From a checkpoint of a small masked image model.
Training: 24800 steps, batches of 128.
Rows from block 3, named by matrix and row number. Rows with one number belong to one neuron. Each number is 128 + 32 x the weight over the matrix's rms, rounded and kept within 0 to 255. All counts start at 0.
# fc1: MLP up (model.blocks.3.mlp.fc1.weight, 1024x256), inputs 128-255
# fc2: MLP down (model.blocks.3.mlp.fc2.weight, 256x1024, transposed), outputs 128-255
fc1.172 [166  89 106  96 132 145  76 160 178 174 103 165 151 125 164 131 132 120 152 120 188 145 107 141 163 153  99  66 128 189 123 111  59 181 136 161 170 150 214  88 135 157 103  98  93 129  89 194 153 104 135 140 121 180 186 110 106 146  56  94 116 115 121 155 111 131 103 118 146 153 134 122 180 106 152 142  76 111  70 126 124 115  65 191 157 149 122 113 116 107  77 113  42  90  94 138 114 152 177 135 107 100 127 156 122 115 101 184 101 132  99 143 111  72 191 131 176 117  92  75 156 138 130 117 107  91  76  96]
fc2.172 [162 137  77 123 187 137  68 156 183 117 126 197 123 100 159 127 169 105  99  88 124 211 127  86 115 137 156 120 126 149  86 140 103 114 158 137 130 154  82 163 151  98 101 153  83 126  68 179  94 126 146  97 133  95 131  67 107 165 143 130 122 132 139  74  78 160 101 149 158  98  92 120 163 119 174 132 135 136  98 153 160 116 124 146 108 140 130 101  88  86 159 139 128 135 152 106 136 105 195 165  88 124 144 113 102 145 182 162  79  79 166 101 185  91 217 140 112 166 127 145 139 119 114  72  99 169 130 139]
fc1.173 [116  80 170  87 136  96 155 136 153 149 128  72 159  64 161  82 209  88 161 208 137  84 128 165 101 129 154 139 115 117 178  95 125 119 105 176 118 103 106 123 127 171  95 122 115 135  51 136 133 141 145 145 119  95  94 111 118  60 111 112 120 158 158 145  84  99 122  61 143  98 136 135 105 125 129 141  60 125 196 101 157  46 170  58  99 109 125  53 170 176 114 120 141 154 121 149 110 148  96  59 172 138 133 107 146  81 143 172 123 132 157 143  98 132 143 105 143 117 132 121  96 141 142 153 147 198 129 116]
fc2.173 [156 172 175 136 139 100 184 145 158  96 135 121 144 112 162 140  70  91 134 102  74  96 170  93 140 154 166 113 101 163 118 164 132  47 124 102 181 127 159 147 161 112 156  98 135  92 118 120 168 126 142 119 140 119 150 127  67  84 136 162 103 144 113 113 137 142 117 182 100 116 118  95 116 122  91 155 119  68 124 111 102 119 147 101 117 128 162  94 148 117  93 139 120 103 159 113 117 147 202 152 125 140 181 127 157 129  89  71 134 159 116 141  99 115 118  90 151  55  80 121 122  88 180 113 143 116 129 143]
fc1.174 [120 143 137  85 142  96 159 150 141 135 139 127 122 116 153 140 126 159 122 109  86 162 120 145 143 105 179 163  82 142 153 106 134 175 117 155 119  91 127 131 170  94 115  98 116 159 124 166 130 164 142 114 109 108 139 132  93 168 146 124  92 195  97  64 163 134 123  96  95 141 149 144 131 117 157 191 135 156 148 157 113 160 139 170 170 133  96 148 130 114 175 129 131  78 104 135 158 171  81 156 152 120 145 100  63  80 171 225 152 129 121 114 153  92 103  87 162 162 120 174 150 130 160  85  99 161 164  64]
fc2.174 [115 132 137 106  98 182 151 163 118 106 156 124 125 110 119 111  92 156  85 145 143  95 147 144 140 121 124 146 128  72  74 193 155 103 157 122 135 142  89 136 170 108 116 160 126 155 153 133 131  83 141 148 128 106 118  77  94 121 102 114 149 142 150  87 122 139 151  89 163  88 112 115 118 148 127 136 100 142 116  67  97 115 115 119  88 144 141 157 126 134  91 113 135 143 109  81 138 134 128 123 103 133 124 144  92 129 126 140 115 112 120 169 112 128 155 148 115 135  92 129 140  93 113 131 123 113 137 114]
fc1.175 [122 136 126 157  97 136 135 150 120 130 128  79  89 111 116  87 127  86 142 102 171 119  75  84 123 164 131  94 141 131 134  97 133 156 168 109 120 136 182 133 148 142 131  90 134 149 172 133 169 187 100 176 122 111  64 140 106 109  85 114 148 135 114 138 107 150 152 111  44 174 140  84 132 107  95 178 111 101 110 131 153 115  82  80 108 107 167 136 165 124 126  94  93  67 179  76  56 140 134 148  82 116 131 120 148 109 107 103 112 156 164  90  96 136 100  92  95 156 168 164 138 114 115 139 158 135 103 117]
fc2.175 [149 135 105  37 135 157 134 128 130 130 135 152 124 131  99 130 138 133 122 107 111 140 111 116 117  85 166 139 178 107 147 133 171 124 162 140 152 113 128 123 110 115 150 164 116 122  93 197 126  68 153 179 100 116 126 148 108 100 157 122 117 129  84 137 170 162 102 144 112 166 128 161 104 198 144 142 165 162  99  95 126 189  85 120  48 128  85 114 128 150 142 106 120 113 134 106 151 103 125  90 141 178 137  82 128 141 174 115 114 123 120 115 111 162 162 120 144 109 151  68 135 120 122 110 152 162 128 100]
fc1.176 [111 124 146 126 126 125 120 151 113 197  93 183  96 112 148 188 129  56 118 116 136 191 152  92  91 120 172 139  96  99 132 113 185 211 125 112 144 107 159 114 162  92 118 135  67 157  79 104 115 187 127  57 107 103  83 122  64  54  45 132 112 163 154 111 148  87 133 181  84 142  95 147 164 145  82 145 135 135 117  86  86 195 141 191  79 111 230 102 106  91 201 165 169 160 140  96 145 140 157 165 110 196 134  90 117  96 149 111 157 121 115 102  36 108 101 136  87 114  89 118 159 130  80 131 100 102 209  70]
fc2.176 [140 111 181 123 125 140 124  94 123 141 149 152 127 220 138 179  97 104 107 104 110  63  59 145  95 138 188 113 131 189  68 101  91 144 175 167 125 101  75  93 137 102 137 137 111 127 159 104 141 160 132 170 132 162 105 121 163  91 133  72 208 112 129 131 130 100 133  88 125 137 125 130  96 141 136 147 126  64 142  97 139  92  63 110 135 120 148 106  87 115 154 128 101 160 127  95  74 115 182  89 222 176 145  50 143 133 152  98 105 104 100 169 181 110 185 133 117 145 154 131  69 164  95 100  58 115 175 113]
fc1.177 [126 207 126 128 121 108 146 138 127 117 151 112 109 111 164 180 169 126 121 140 149 128  83 141  89 137 164 132 152 141  99 104 137  79  61 162 115 122 109 119 175 108 138 150  93 118 104 152  93 172 120 117 142 117 119  86 164 125  87 131 149 127 121 134 150 120  89 140 159  70  90 125 118  84 119 140 149 138 117 149  91 127 141 125 119 151  93 150 103 158 129 118 137 117  95 125 121 135 100  58 141 138 140 135 142  80 123  90 178  67 132 183  65  87 165 137 165 190 109 127  91 104  76 154 112 169 144  79]
fc2.177 [197 114 109 101  99  94 124  96 162  96 147 130 137 117 100 145 107 208  88 141 147 126 131 176 138 162 107 147  91 177  97 159 102  99 114 176  33 121 111 128 126 149 128  94  72 121 145  65 158 108 152 102  91  59 150 103  94  82 129 134 166 151 143 102 175 104 173 119 113  99 114  96 117 149 156 142 137 157 124 103 100 161  86 112 111 129 151  92 111 153 142  84 145 120  77 108  87 155 143 155 161 119 146 120 131 142 152 105 133 130 129 119 161 156 140 143 126 127  97 129 127  45 145 120 127  92  96 139]
fc1.178 [115 123  76 104 144 176 103 135 153 115 153 193  66 176 106 101 125 127 135 131 106 104 179 132  76  77 178 117 110 182 128 160 169  55 172 121 164 144  89  88   3  70 104 149 114 173 132 143 168 132 140 112 169 137 139 162 104 137 109 105  92 144  63 160  49 193 100 125 187  92 160  93 207 138 111 110 106 158  88 106  81 100 180 162 201 125 128 140 159  77  94 158 119 175 188  82 139  83 110 155 149 147 134 161 148 140 137 137 134 133 154 121 140 141 170 100  38  87  89 152  88 138 129 181 144 156 173 169]
fc2.178 [ 90 114 124  85 164  88 112 115 152 172 144 125 100 102 103 108  70 143 132 171 155  80 158 149  87 155 145 117  78 112  88 104  81  73 136 121  92 176 122 127 179 114  70 173 139 195 127 163 161 144 132  58 155 159 194 115 115 108 152 125 139 130 141 177 146 125  89  90  68  92  42 134 132  85 108 109 175 113 115 137  83  98 106  97 185 177 170 105 176 120 183 149 130 118 128 132  24 113 127 133 119 120 202 146 109 160 114 165 178 115 126 131 108 133 200 150 115  94 182 112  66 137 134 187 145 121  82 106]
fc1.179 [118 131 163 177 106 138 111 196 161 159  90 158 112 141 145 120  84 139 100 168 120 123 157 212 106 113  90 159 121  83  75 202 150 127 112  91  78 114 155 115 114  81 178  78 107 107 161  71 164 102  97 136 145 104 106 157 154 172 135 145 202 142  78  93 129  90  93 143 158  92 104 107 174  99 120  38 111 139 185  78 111 116 129 149 155 115 162  99 174  94 154 108 143 162 164 122 106  99  98 130 177 103  98 142 145 150  99  66 129 182 129 145  78 136 118 121 123 100 134 102 142 152 123 113 109 174 141 133]
fc2.179 [ 92 143 120 197 113 204 181 115 139 103 154 109 128 116 175 118 135 191 124  93 128  64 125 126 115  86 151  83 194 190  83 146 139 125 169 132 110 128  61 141 122 150 133 151 184 100 120 165 148 124 118  86  55 148  86 104 158 112  91 127 136  80 169 115 191 140 132 180 138 123  93 158 127 118 103  74 160 147 140  95 122 177 135 130 151 141  84 144 148 138 134 142 142 147 133 119 163  96 167 157 155 125 144 116 103 140 144  72 117 127 158 134 108  97 135  86 157 103 140 112  87 168 122 131 108 136 110 142]
fc1.180 [104  39 100 133 158 128 155 165 162 181 185 126 147 100 157  61 121  77 143 133  98 205  76  68 135  81 101 171 135 131  95 137 127 127  98 127 147 176  91 162 161 119  31 125 157 134 100 112  97  95 111 140 158 122  54  87  93 115 134 139  72  98 124  79 132  85 146  74 121 122  63 121 117 154 150 153 152 122 110 119 126 131 152 135 177 172 191 120 178 107  70 163 134 109 134 108  93 140  91 115 121  98 138 115 155 155  72 151 141 152 164 160 119 128  85  68 101  98 108 105 191 128 139 133  40 168  98  53]
fc2.180 [ 91 154 151 120 137 163 170  89 126 112 184 121  84  91 121  85 150 128 154 140 106 100 171 135 167  95 107 166 112 132  88 150 168  98 118 122 149 152 124 131 170 130 154 136 104 103 140  69 157 118 174 244 150  58 224 173 159  90 132 126 128 149 179 102 155 126 121  84 139 124  57 109 105 125 110 125 103 109  70 143  86  83 125 133 200  98 148 145 111 164 159 114 130 146  99  84  97 129 108 126  97 117 158 172  73 175  55  58 130  99 173 113 133  85 102 142  94  55 120 140 141  67 165 163 165 116 124 151]
fc1.181 [121  96 184 100 120  92 133 129 101 135 158  82 157  73 169 136 200  86 152 192 148 116 122 176 146 152 147 123 138 117 155 113 115 149 123 141 109 100 133 131 107 107 120 127 115 115  49 127 102 105 153 132 116 132 137 154 141 112 121 103 135 110 139 121 111 101 111  82 155  92 114 170 128 143 155 159  82  93 193 142 147  90 164  95 119 122 116  82 162 143 164 121 125 182 154 164 134 143 113  99 167 145 118 126 115  96 146 149 160  61 128 162 143 143 131 129  95 161 138 118 107 135 131 100 123 144 138 108]
fc2.181 [148 160 173 156 150 109 182 121 156 107 156 156 126 145 137 132  52 114 135 112  52 118 172  90 134 175 147 150 104 161 130 146 111  81 111  91 156 143 140 139 145 105 189  66 134 116 118 119 169 137 138 104 156 160 157 133  71 115 142 144 110 149 118 112 154 154 125 125  79 127 100  72 108 141 120 148 141 113 138 142 118 160 148 128 102 145 119 132 116 143 126 143 130 101 162 116 119 143 134 158 109 126 174 143 122 131 111  87 135 155 132  96 126 113 125 108 200  83  97  94 116 106 141 111 162  80 111 183]
fc1.182 [ 45 176  56 121 136 164 155 167  76 107 120  90 118 134 137 150  71 106  94 155 127 133 116 120  85 146  81 118 122 117 191 163 174  64 144 101 139 147  98 131  85  81 136  86  88 133 187 133 169  63 145  57 140 163 107 113 136  78 146  84 160 167 108 143 109 191 162 210 204 125 216 118 143  99 152 119 102 116 130 142 128 153  81 128 114 187 105 132 154 134 101 186 132 121 127  87  83 109 117 156 104  90 145  55 109  63 172  93 112 117 157 154 153 161 177 103 166 111 174 136 139 195  98 130 145 177 194 119]
fc2.182 [148 160 163 121 168 113 118 112 113 157  69 164 116 141 115 152 177 145 106 100  97 137 128 131 107 126 132 144 108  74  84 167 114 113 121 137 151 134 122 175 195 121  76 170  36 183 104 132 127 120 137 136 224 149 114 101 149 125 183 170 129 133 140 154 129  88 186  86 162 100 124  71 110  82 159 173 140 137 151 145 109 131 119 176 212 161 214 169  63 125  99 130 139 171 127 146  55 103 130  83 100 133 185 137 129 105  60 121 184  74 154 140 121 137 143 103 128 116 164 169 171 169 182  92 129  90 157 154]
fc1.183 [ 85 174 133 148  91 188 196 139 156 129 128 153  67 158 142 117 150 112 140 138 130 109 148  92 105  79 128 140 131 144  83 189 105 168 108 113 112 138 112 124 157 125  91 155 118 134 106 169 194 122 130 201 155  95  96  78 127 113 125 133 142  98 203 135 145  87 163 157 118 115 133 129  91 172 110 134 134 112 108  80 129 147 149 114 115  73 136 176 128 116 127 109 148 140 142 207 137 176 197 122 127 117  97  99 143 156  59 167 158 157 124 138 155 168 135 179 162 156 190 148 126 175  64 137 187 155 126  97]
fc2.183 [163 111 113 142 193  60 172 110  68  72 121 125 153 129 147 125 158 110  81  55 133 133 151 194 155 176 116 123 134 134 127  70 184  93 100 141 173 132  83  75 113 150  95  52 121 115  86 142 117 108 156 113 162 131 127 136 149  91 121 121 167 188  78 133  76  93  63 117 163 150 123 112 173 177 107 204  85 138  94 139 112  68 119 130 126 124 132 177  76 141  72 148 166 120 185 145 158  93 112 117 144 136 168 151  97 106 189 133 158 103 131 135 156  98 153 118 171 112 195 132  71  93 146 128 137  79 150 101]
fc1.184 [174 158 121 107 119 180  87 116  70 160 153 120  97 136 142 185  95 170 183  86 154 120 103 121 109  87 120 131 148 109 123 144 118 111 149 123  73 140 133 208 174 119 134 172 146 100  82 145 137  75  87 141  60 199 142 172 128 120 117 160  67  88 106 136 169 133 133 111 124  99 167  78 118  93  89 133 138 129 114 130 125 106 169  77 118 115 107 115 176 128 172 134 153 157 127 182 144 124 163  91 198 121 124  94 159  92 165 106 141 144 128 137  83  97  91 137  85 104 122 109 100 146 114 162 148 153  85 159]
fc2.184 [145 135 113  95 130 142 118 135 133 153 143 109 128 156  88 145 151 152 107 112 186 140 162 110 159 110 121 132  95 178 176 161 153 159 180 109 109 130 153 115 117 145  84  55 131 106 153  94 114 139 140 142 124 103 129 142  57 131 107 128 116 159 172 110 100 184 136 133  93 129 116 122 134 104 128 198 104 112 137 154 130 102 118 139  87 118 136 139 163 102 155 148  89 148  84 121 120 134  94  89 122 129 147  90 134 131 127 137 146  92 153  92 144 172 153 115 120 149 128  82 147 134 178  33 114 107 109  88]
fc1.185 [ 93  92 134 198 138  93 160 107 119 178  83 125 214 138  80 152 120 125  71 193 113 126 142 121 123 146  55 166 113 146 142 143 151 115 141 127  75 110 155  96 152 114 159 159 161 123 112 154 113  68 111 158 102 116  75  82 165 137 139 159 112 121  62 144 179 119 155 127 114  76 119 166 114 193 166 132 101 147 100 116  92 105 124  29 171 119 115 149 107 150 110  79 113 125 103 157 172  99  96 108 172 104 145 165 148 135 174 150 128 122 173 163 111  96 184 121 143 112 148 114  94 125 161 149 113 140 150 124]
fc2.185 [122  99  72 149 210  94 181 125 118 133 132 116 103 114  98 179  82 103 137  87  77 190  91 121 129  95 145 135 158  58 113  89 124 156 178  70 183 138 173 137  64  91 150 109 165  98 176 162  92 100 138 213 134 119  89 160 191 119 111  49  76 141 101 157 145 105 114 162  89 155 145 156 151  88 147  91 130 151 104 148 111 127  46 174 188 174 102 150 125  89 132 107 157 158 125 100 147 116 118 198 116 156  86  94 158 166 124 165 146 151 113 110 137 136 144 121 127 164 157 182 148 138 175 123 106 125 171 156]
fc1.186 [127 170 186  83 113 189 176  92  94 178 144 211 155 154 148 143  65 214  81  94 152 115 211 119 167 136 150 148 118 173  76 142 126 177 121 168 177 137  86 191  90 141 148  78  64 162 146 172  90 130 146 170 176 170 162 133 102  65 136 158 137 108 153  82 153 203  89 144 153 112  78 149  98 165 133 137 115  86 121 113 172 164 206 129 110  57  73  70 117  90 110 135 156 150  92  87 210  77 186 100 100 127  62  86 140 132  80 139 110 163 133 106 122  80 115 105 132 125 133 148 112 109 155  80  97 105 160 136]
fc2.186 [184 144 153  94 138 102  95  87 124 159 120 118 176 106 102 166 141 138  62 171  74 186 142 179 127 137  47  92 137 104 144 127  97 127 154 111 120 117  67 109 120 212 129 147 173  94 119 119 119 149  94 156 161 113 113 112 117 165 144 112  86 162 183 173  93 158 111 127 120 121 167  76 120 106 114 194 130  35 127 114 148 147 139 136 140  82 174 154 163 202 174 136 131 132 133 154 145 117  74 150 108 142 176 213 131 125 167 179 107 169 132  71 121 177 161 126 103 116 126  95 112 129  68  91 128 176 164  54]
fc1.187 [113 133 173 127 127 113  82 121  67 186 144 117 160  94 156 139 130 105 140 140 107 126 122 138 123 112  58 161 123 133 167 145 134 110 159 162 129 134 102 108 122  77 145 108 160 105 156 158 125  93 123 154 133 148 122 127 128 138 131 151  96 100 127 136 103 100 116  87  89 110 122 129 128 155 155 119 177  84 105  81 148 120 104 131 115 158 157  90 145 154 134 124 141 167 112 119 143 125 144 132 103  52  91  86  98 135 148 125  75 114 184  85 124 110  94  60  99  82  82 148 168 111 165 191 107 118 156 135]
fc2.187 [156  45  90 107  74 189 127  91 119 106 156 187 130 106 102 142 109 181 116 192 118 159 140 186 166 176 172 163 116 108 118  76 124 111 106 106 128 138 134 126 132 123 118  88  76  99 105 116 169 134 139 125 112 119  97  96 131 131  96 160 134 172 159 120 144  84 166  85 165 131 164 127 100 118 148 137  92 154 130 167 114 100 175 117 116  82 128 129 103 107  98 109 108 106 161 139 106  82  94 148 181 107 154 190 111  71 108 148 115 114 126 168 131 119 172 132 150 119 144 126 110  93 148 147 143 122 161 128]
fc1.188 [152 129 122 129  71  83 120 156 119 102 108  81 166 129 146  98  85 188 143 123 164 135 130 168 131 102 106 162 126 156 179 182 148 117  41 119 137 142 148 152 178  78  99 151 154 166 204 117 107 129 167 150 114 175  87 112  77 183 138 114 146 131 107  86 109 102  78 118 186 181  95 104  94 117 115 137 116 143   6 187  86 228 117 131 138 172 148 137 169 161  88 153 175  40 129 127 102 120 101 126 130 129  74 147 141 155 107 157  82 134 141 198 168  97 121 107 173 101 138 161 182 144 129 164  98 114 115 133]
fc2.188 [225  93 158 112  98 150 197 105 138 165 141  69 181 100  80 156 152 125  91 103 147 138 116 178 168 183 153 121 152 119 148  80 127 162 131 134 132  87 123 142 131 133 157  91 131 114 103 107 106 156  64 141 172 127 102  99 181 153 172 149  98 126 127 116 144 127 162 137  90 171 105 166 141 160 145 112  97 146 149 102 148  63 158 119 101 122 157 167  52 125 121 111 198 212 123 149 148 119 100  99 123 176 139 113 102 186 119 112 136 151 117  84 142 156 106 116 109 208 120  88 182 123 148 119 162 122 175 173]
fc1.189 [185 153  88 113  97 135 117 119 115  95 142  92 120 111 129 140  91  96 140 109 148  95 133 122 101 152 150 121 145 120 136 154 167  83  95 156 181 125  70 127 172  79  92  98 148 150 168 135 146 112 168 121 126 174 118  98 152 143 117 130 108 137 101  99  90 155 166 135 118 177 104 120 134 114 119  92 136 137 113 158  77 165  91 157 123  97  93  81 179  86 151 150 138 127 140  84  47 117 159 164 109 116 145 116 144 174 147  69 119 121 113 123 145  83  70 115  97  82 105 139 156 154  95 130  94 144  67 167]
fc2.189 [123 149 122 104 130 126 145  98 196 129 159 166 134  88 130 169 127 115 153 155 124 148 147 100 140 132 146 117 153 168  91 108 121 100 102  73 191 129 160  92 132 153 103 128 152 115 153 153 105  96 118 123 135 147 104 164 155 154 100 129 139 137 131 132 151  88 112 150 129 135 141  75 113 146 100 151 169 160 126 123 195  63 122 116 167 142 113 149 124 121 170 149 158 145 155 165 150 102  80 140 123 103 102 145  88 106 145 105 126 127  76 140 114  44 137 147 201 130 174 171 145 144  98 119 134 126 137 115]
fc1.190 [154 124 112 117 130 134 116 184 102 142 139 116 140  84 169 113 154 132  93 145 162 115 149 142 126 144 121 142 137  91 177 151 132 117 101 147 105 113 121 146  88 150 140 132 125 171 110  89 152 128 132 121 146 118 149 148 151 146 152 102 163 127 177 129 100 146 145 100 158 147 121 132 104 130  75 114  77 141 108 155 114 106 120 120 136 127  95  93 140 115 140  93 127 161  85 114 109 125  95 139 168 131  86 131 101 135 169 154 119 133 171 130 139 122 129 160 125 129 156 140  98 121 136 108 114 124 148 111]
fc2.190 [138 126 111 107 152 145  80 163 119 137 136 132 137 116 170  89 126 134 113 124 196  67 139 105 139  78 117 192 136 153  92 156 109 119 137 111 128 113 100 147 120 158 104 109 135 121 117 134 123  84 126 118 118  94 105 126  86 133 140 100 172 146 147 105  83  76 161 133  98 142 144 130 107 143 168 122  84 144 122 122 118 150 131 122  89 142 116 125 154 137  79 125  52 162 111 111 162 121 133 137 115 149 144 143 108 129 153 131 122 109 150 147 137  99 138 169 123 124 144 129 118 182 106 109 141  92 151  97]
fc1.191 [ 98 101 112 100 145 161 164  88 122  84 169 155 158 192 126 149 165 159  52 197 114 121 131 168 160 150 138 108 161 127 202  99 148 101  97 123 141 161 177  80 153 102  95 103 164  78  74 128 138 156 107  95  91 184 102 112 116 104 151 150 143  94 178 107 124  90 154 127 177 178 109 109 152  94 111 135 108 177 169  88 141 159  93 158 150 108 153 160 161  55 116 182 103 120 126  83 113 124 116 103 156 136 150 167 123  97 139 152 105  72 166 191 130  93  67 184 119  74 192 144 180 114  79 168  81 114 138 103]
fc2.191 [109  72 122  99 146 123 157  89  62 126 107  91 145 132 110 135 103 109 141 164 132 169 140 159  98 115  78 144 121 120 172 152 147 110 121  72 166 158 114 127 132 159 150 150 161 127 116 101 137  64 122 143  98 131  81 131 132 145 151 120 166 112 148 152 126 172  74 131 171 115 134 121 145  79 137 141 115 171 209 103 129 106  92  85 126 125 185 124 109  86 145 150 126 140 118 130 191 187 119 143  83 112 143 115 115  94 136 183  90 127  82 142 122 110  80 159 147  41 119 149  71 176  56 154  96  72 128  79]
fc1.192 [126 132 141 131  81  76 132 149  83 119 168 174 111 113 135 158 132  99 149 138 181  72 137 144 128 163  95 163 156 137 111 134  82 106 141 131 149 188 131 139 102 149 129 134 144 124 151 194 141 144 129  75 177 169 142 117 142 140 148  88 157  94 128 180 114  98 151 182 205 135 159  92 136 137 168  96 108 142 165 105 150 141 117 115   3 119 135 182 120 113 112 143 118 136  73 159  68 143 125  89 111 149  71 120 108 173 170 142 105 141 177 144 128 188 130 137 144 162  98  32 141 145 126 113 139 151 125 130]
fc2.192 [137 178 126 118 137 159  91 113 130 150 154  87 142 101 134 120 106 148 121 146 109 151 117 102 150 158 124 118  78  83 124 124 146 157 156  89 127  92 104 144 109 152 136 102 139  83 137 114 151 170 129 137  75 162 131 136 119 125 116 170 111 112 150 151 107 154 140 138  40 157 107 150 118  82 158 167 152 138 115 152 148 146 119 130 174 129 101  96 166 126 165 126 135 125 134 113 126  70 106 161 119 180 146 134 126 103 139 103 149 123 129 135 121 112 105 106 124  79 108 122 103 178 138 171  98 105 120 102]
fc1.193 [161 119 143 124 166 160 168  58 127 136  33 190 162 122 158 108 142 165 142 134  92 151 151 132  59  76  66 138 111 193 153 130 191 142 189 134 121 122  97 167 136 175 127 127 159 146 113  95 106 140 107 142 125 125 170 120 115 156 174 154 171  48 142 110  99 176  88  94 129 108 148 113 107 126 101 158  78 107 138 113  88 168 101 189 103  36 107  96 128 107  65 143 122 101 113 126 163 168 110 106 110 143 167 126 112 126 116 163 136 155 133 112  85 108 131 142 112  78 150  86 124 110 137 123 158 133 183  76]
fc2.193 [132 168 127 118 109 119 144 109 176 124 125 159 127  65 122 186 135 142 162  87 150 102  82 162  94  85  88  91  63 101 121  76 117 115 145 137 169 136 152  57 105 132 113  44 140 120 177  89 162 146 127 203 130 120 115 125  91 139 110 141 111 147 144 167 135 136 112  60 129 145 102 115  91 170  97 111 108 118  79 233 146 156 134  82 114 129 109 125 120 171 127 192 123  97 147 125 148 141  71  47 172 168 125 128 124 118  75 207  41 142  69 142  94  84 181  63 106 181 158 167 129 125 165 133  75  84  62 116]
fc1.194 [116 188 122 112 123  90 156 167 146 140  86 124 109  78 105 192 104 130 114  91 130 153 131 166  88  93 117 138 156 102 103 130 131 131 108 128  88  90  95 105 157 135 197 104 136 113 112 150 105 117 149 114  49 118  77 115  71 117 144  71 174 135 139 134 107 144 116 120 109 146 119 160  94 141 133 125 119 188 108  88  94 162 161 132 118 131 143 164 119 156 138 190  60 116 131 124 158 167 114 124  94  90 141 122 124 161 114  72 158 134  94 160 128 151  97 177  89  64 104 126  93 142 192 156 145 119 152 177]
fc2.194 [112 128 137 194 127  70 152 142 166 162 127 192  73 122 132 109 112 108 210 137 107 105 156  76 103  78  98  67  98 115 157 129 138 135 121 107 124 150 168 189 105 149 138 148  59  92 163  72 123 135 145 102 152 116 211  98 103 151 158 144  59  98  87 114 190 103 123 158 148 104 168 115 129  92 126  90 124 107 107 177 111 153 155 106 156  85 151 150 127 103 132 204 184 137 150 136 109 107  85 111 176 108 116  85 125 175  95 195  55 128 156  51 143 121  85  98 142 117 145 157 115 100 122 133  61 169 123 105]
fc1.195 [111 118 117 139 111  42 147  81 131 166 146 100  84 144 117 105 157 113 101 121 127  99 121 167 107  95 124 161  82 155 201 111 128 122  97 136 166 123  99 134  67 108 124  98 132 166 151  74  48  86 174 114 110 159 106  62 158 116 147 164 112 172 127 125 145 113 102 132 119  89 175 131 144 109 133 153 139 139  90 141  84 163 179 129  97 152 140 143 124 163 104 159  98  43 138  72 113 133 160 151 130 115 143 165  89 144  96 133 100  83 163 194 155  80 121  16 112  93 144 184 144 158 130 127 125 117 117 112]
fc2.195 [146 103 138  82  94 160 140 122 108 132  86 120 163 101  74 103 139 149 112 174 152 153 175 132 150 108 119 130 112 118 128 147 152 112 133 121 109 146 134  35 214 117 121 160 182  96 131 139 100  82 146 138 181 127 150 134 111  90 171  94 128 155 155 158 112 136 139 172 124 104  95 109 109 174  87 139 155  83 176 115  90  94 170 172 122 169 113 120 159 151 122 111 111 130  56 172 129 166 122  93  79 143 155 114  91 195 136 152 170 144 101 123 129 159 106 137 116 179 155 127 175 100 133 119 121 152 143 170]
fc1.196 [124 123 158 116 138 148 152 155 123 123 128 161 135 120 145 114  95  66  92 149 153  90 128 165 133 119 128 163 102 169 120 143 114 111 106 136 114 128 155 152 119 146 132 159 147  99 128  78  84 140 108 133 110 129 110 125 113 139 120 104 136 142 141 123 132 181 105 133 141 115 134 111 160 118 113  77 122 137  98 118 154 129 110 144 115 132 137 136 169  96 166 156 106 139 112 162 127 130 143 108 146 129 160 135 145 154 110 156 146 136  99 118 142 137 100 111 124 123 155 135 129 148  99 142 166 159 124  97]
fc2.196 [162 138 108 106  91 179 149 143 160 127 138 117 139 131 151 112 122 113 110 135 149  77 112 144 130 126 100 163 117 128 109 131 139 129 103 134 118 129 133 141 104 152 110 123 147 128 121 113  89 114 105 119 107 112 131 112  89  97 100 105 150 141 151 100  96 113 114 134 137 106  93 101 138 162 128 135 123 142 113  93 159 130 107  94  72 114 113 126 157 121  97 114  52 152  84 152 139 159 109 110 106 187 149 123 144 134 112 150 143 156 124 176 136 106 108 132 124  78 140 142 159 199  72 150 136 101 141 114]
fc1.197 [101 169 132 147 150 112 114 116 133 152 130 112  98 119 172 142  99 194 111 101 160  83  91 128 129 135  98  59 124  94 128 147 131 165 110  94 118  93  89 155 127 131 134 158 187  94 106 188 113 127 117 142 157 154 163 151 129 103  81 125 123 169 131 158 143 119 176 166 111 135 176 128 151 132 102 158 189 140 107 139 154 125  90 108 155 161 118 158 123 122 106 135 135 108 136 120 114  76 107  73 160 153 121 110  97 143 193 106  90 110 142 147 151 135 154 111 145 145 122 146 153 100  83 142 147 137 188 109]
fc2.197 [144 122 118 109 113  89  99 121 117 125 142 137 145 141 102  98  91 103  82  92 115 102 118 104 157 152 104 147  72  81 137 207  89 105 126 124  80 109 121 130 153 158 136 102 106 140 106 118 118  82 120 136 109 138 101 117  80 169 105 137 134  83 116 117 117 151 166  98 120 150 118  73 113  77  92 194 110 126  78  83 121 103 154 112  83 127 114 103 159 143 178 117  99 152 124 117 135 134 125 133 159 135 141  73  92 122 106 108 144 170 119 115 155 157 125 152 126 151  89 125 133 153  86 147 102 103  92 158]
fc1.198 [143 132 176 119 128 171  92 123 191 127 197 120 124  69 106 161 122 209 128 139 102 133  93 165  60 143  73 151 143 106 160 144 171 201  85  61  85 151 114 112 126 127 138 124 160 143 119 118 125 122 102 111  90  85  83 132 139 132 121 172 126 206 148 127  85 124 112 102 132 130 136  76 138 108  98 104 189 101 118 109 139 164  85 135 151 127 117 116 152 116 165 127 131 129 110 192 192 158  99  82 116 138 104 108 125  76 153 145 142 108  84 150 135 147 102 195 168 112 125 128 128 123  98 221 180 109 151  80]
fc2.198 [129  71 168 132 139  58 160 215  81 125 110 207 118 134  78 184 142 122 136 147 164 170 156 122  76 131 162 120 107  89 103 137 125 100  68 140 121 118 111 132  77 131 109  91 159 130 203 116 129 128 158 125 178 188 120 141 121 132 173 132 115 122 118 178  85  81 152 134 170  90 130 165 161 154 167  80 170 130 135 121 148 121 135 157 106 155 126 183 158  85 156 161 126 133 155 128 142  93  46 117 131  83 102 150 127 117  87 199  80 168 113 118 121 180 151 123 143 164 133 134 145  99 139 109  88 171 103  58]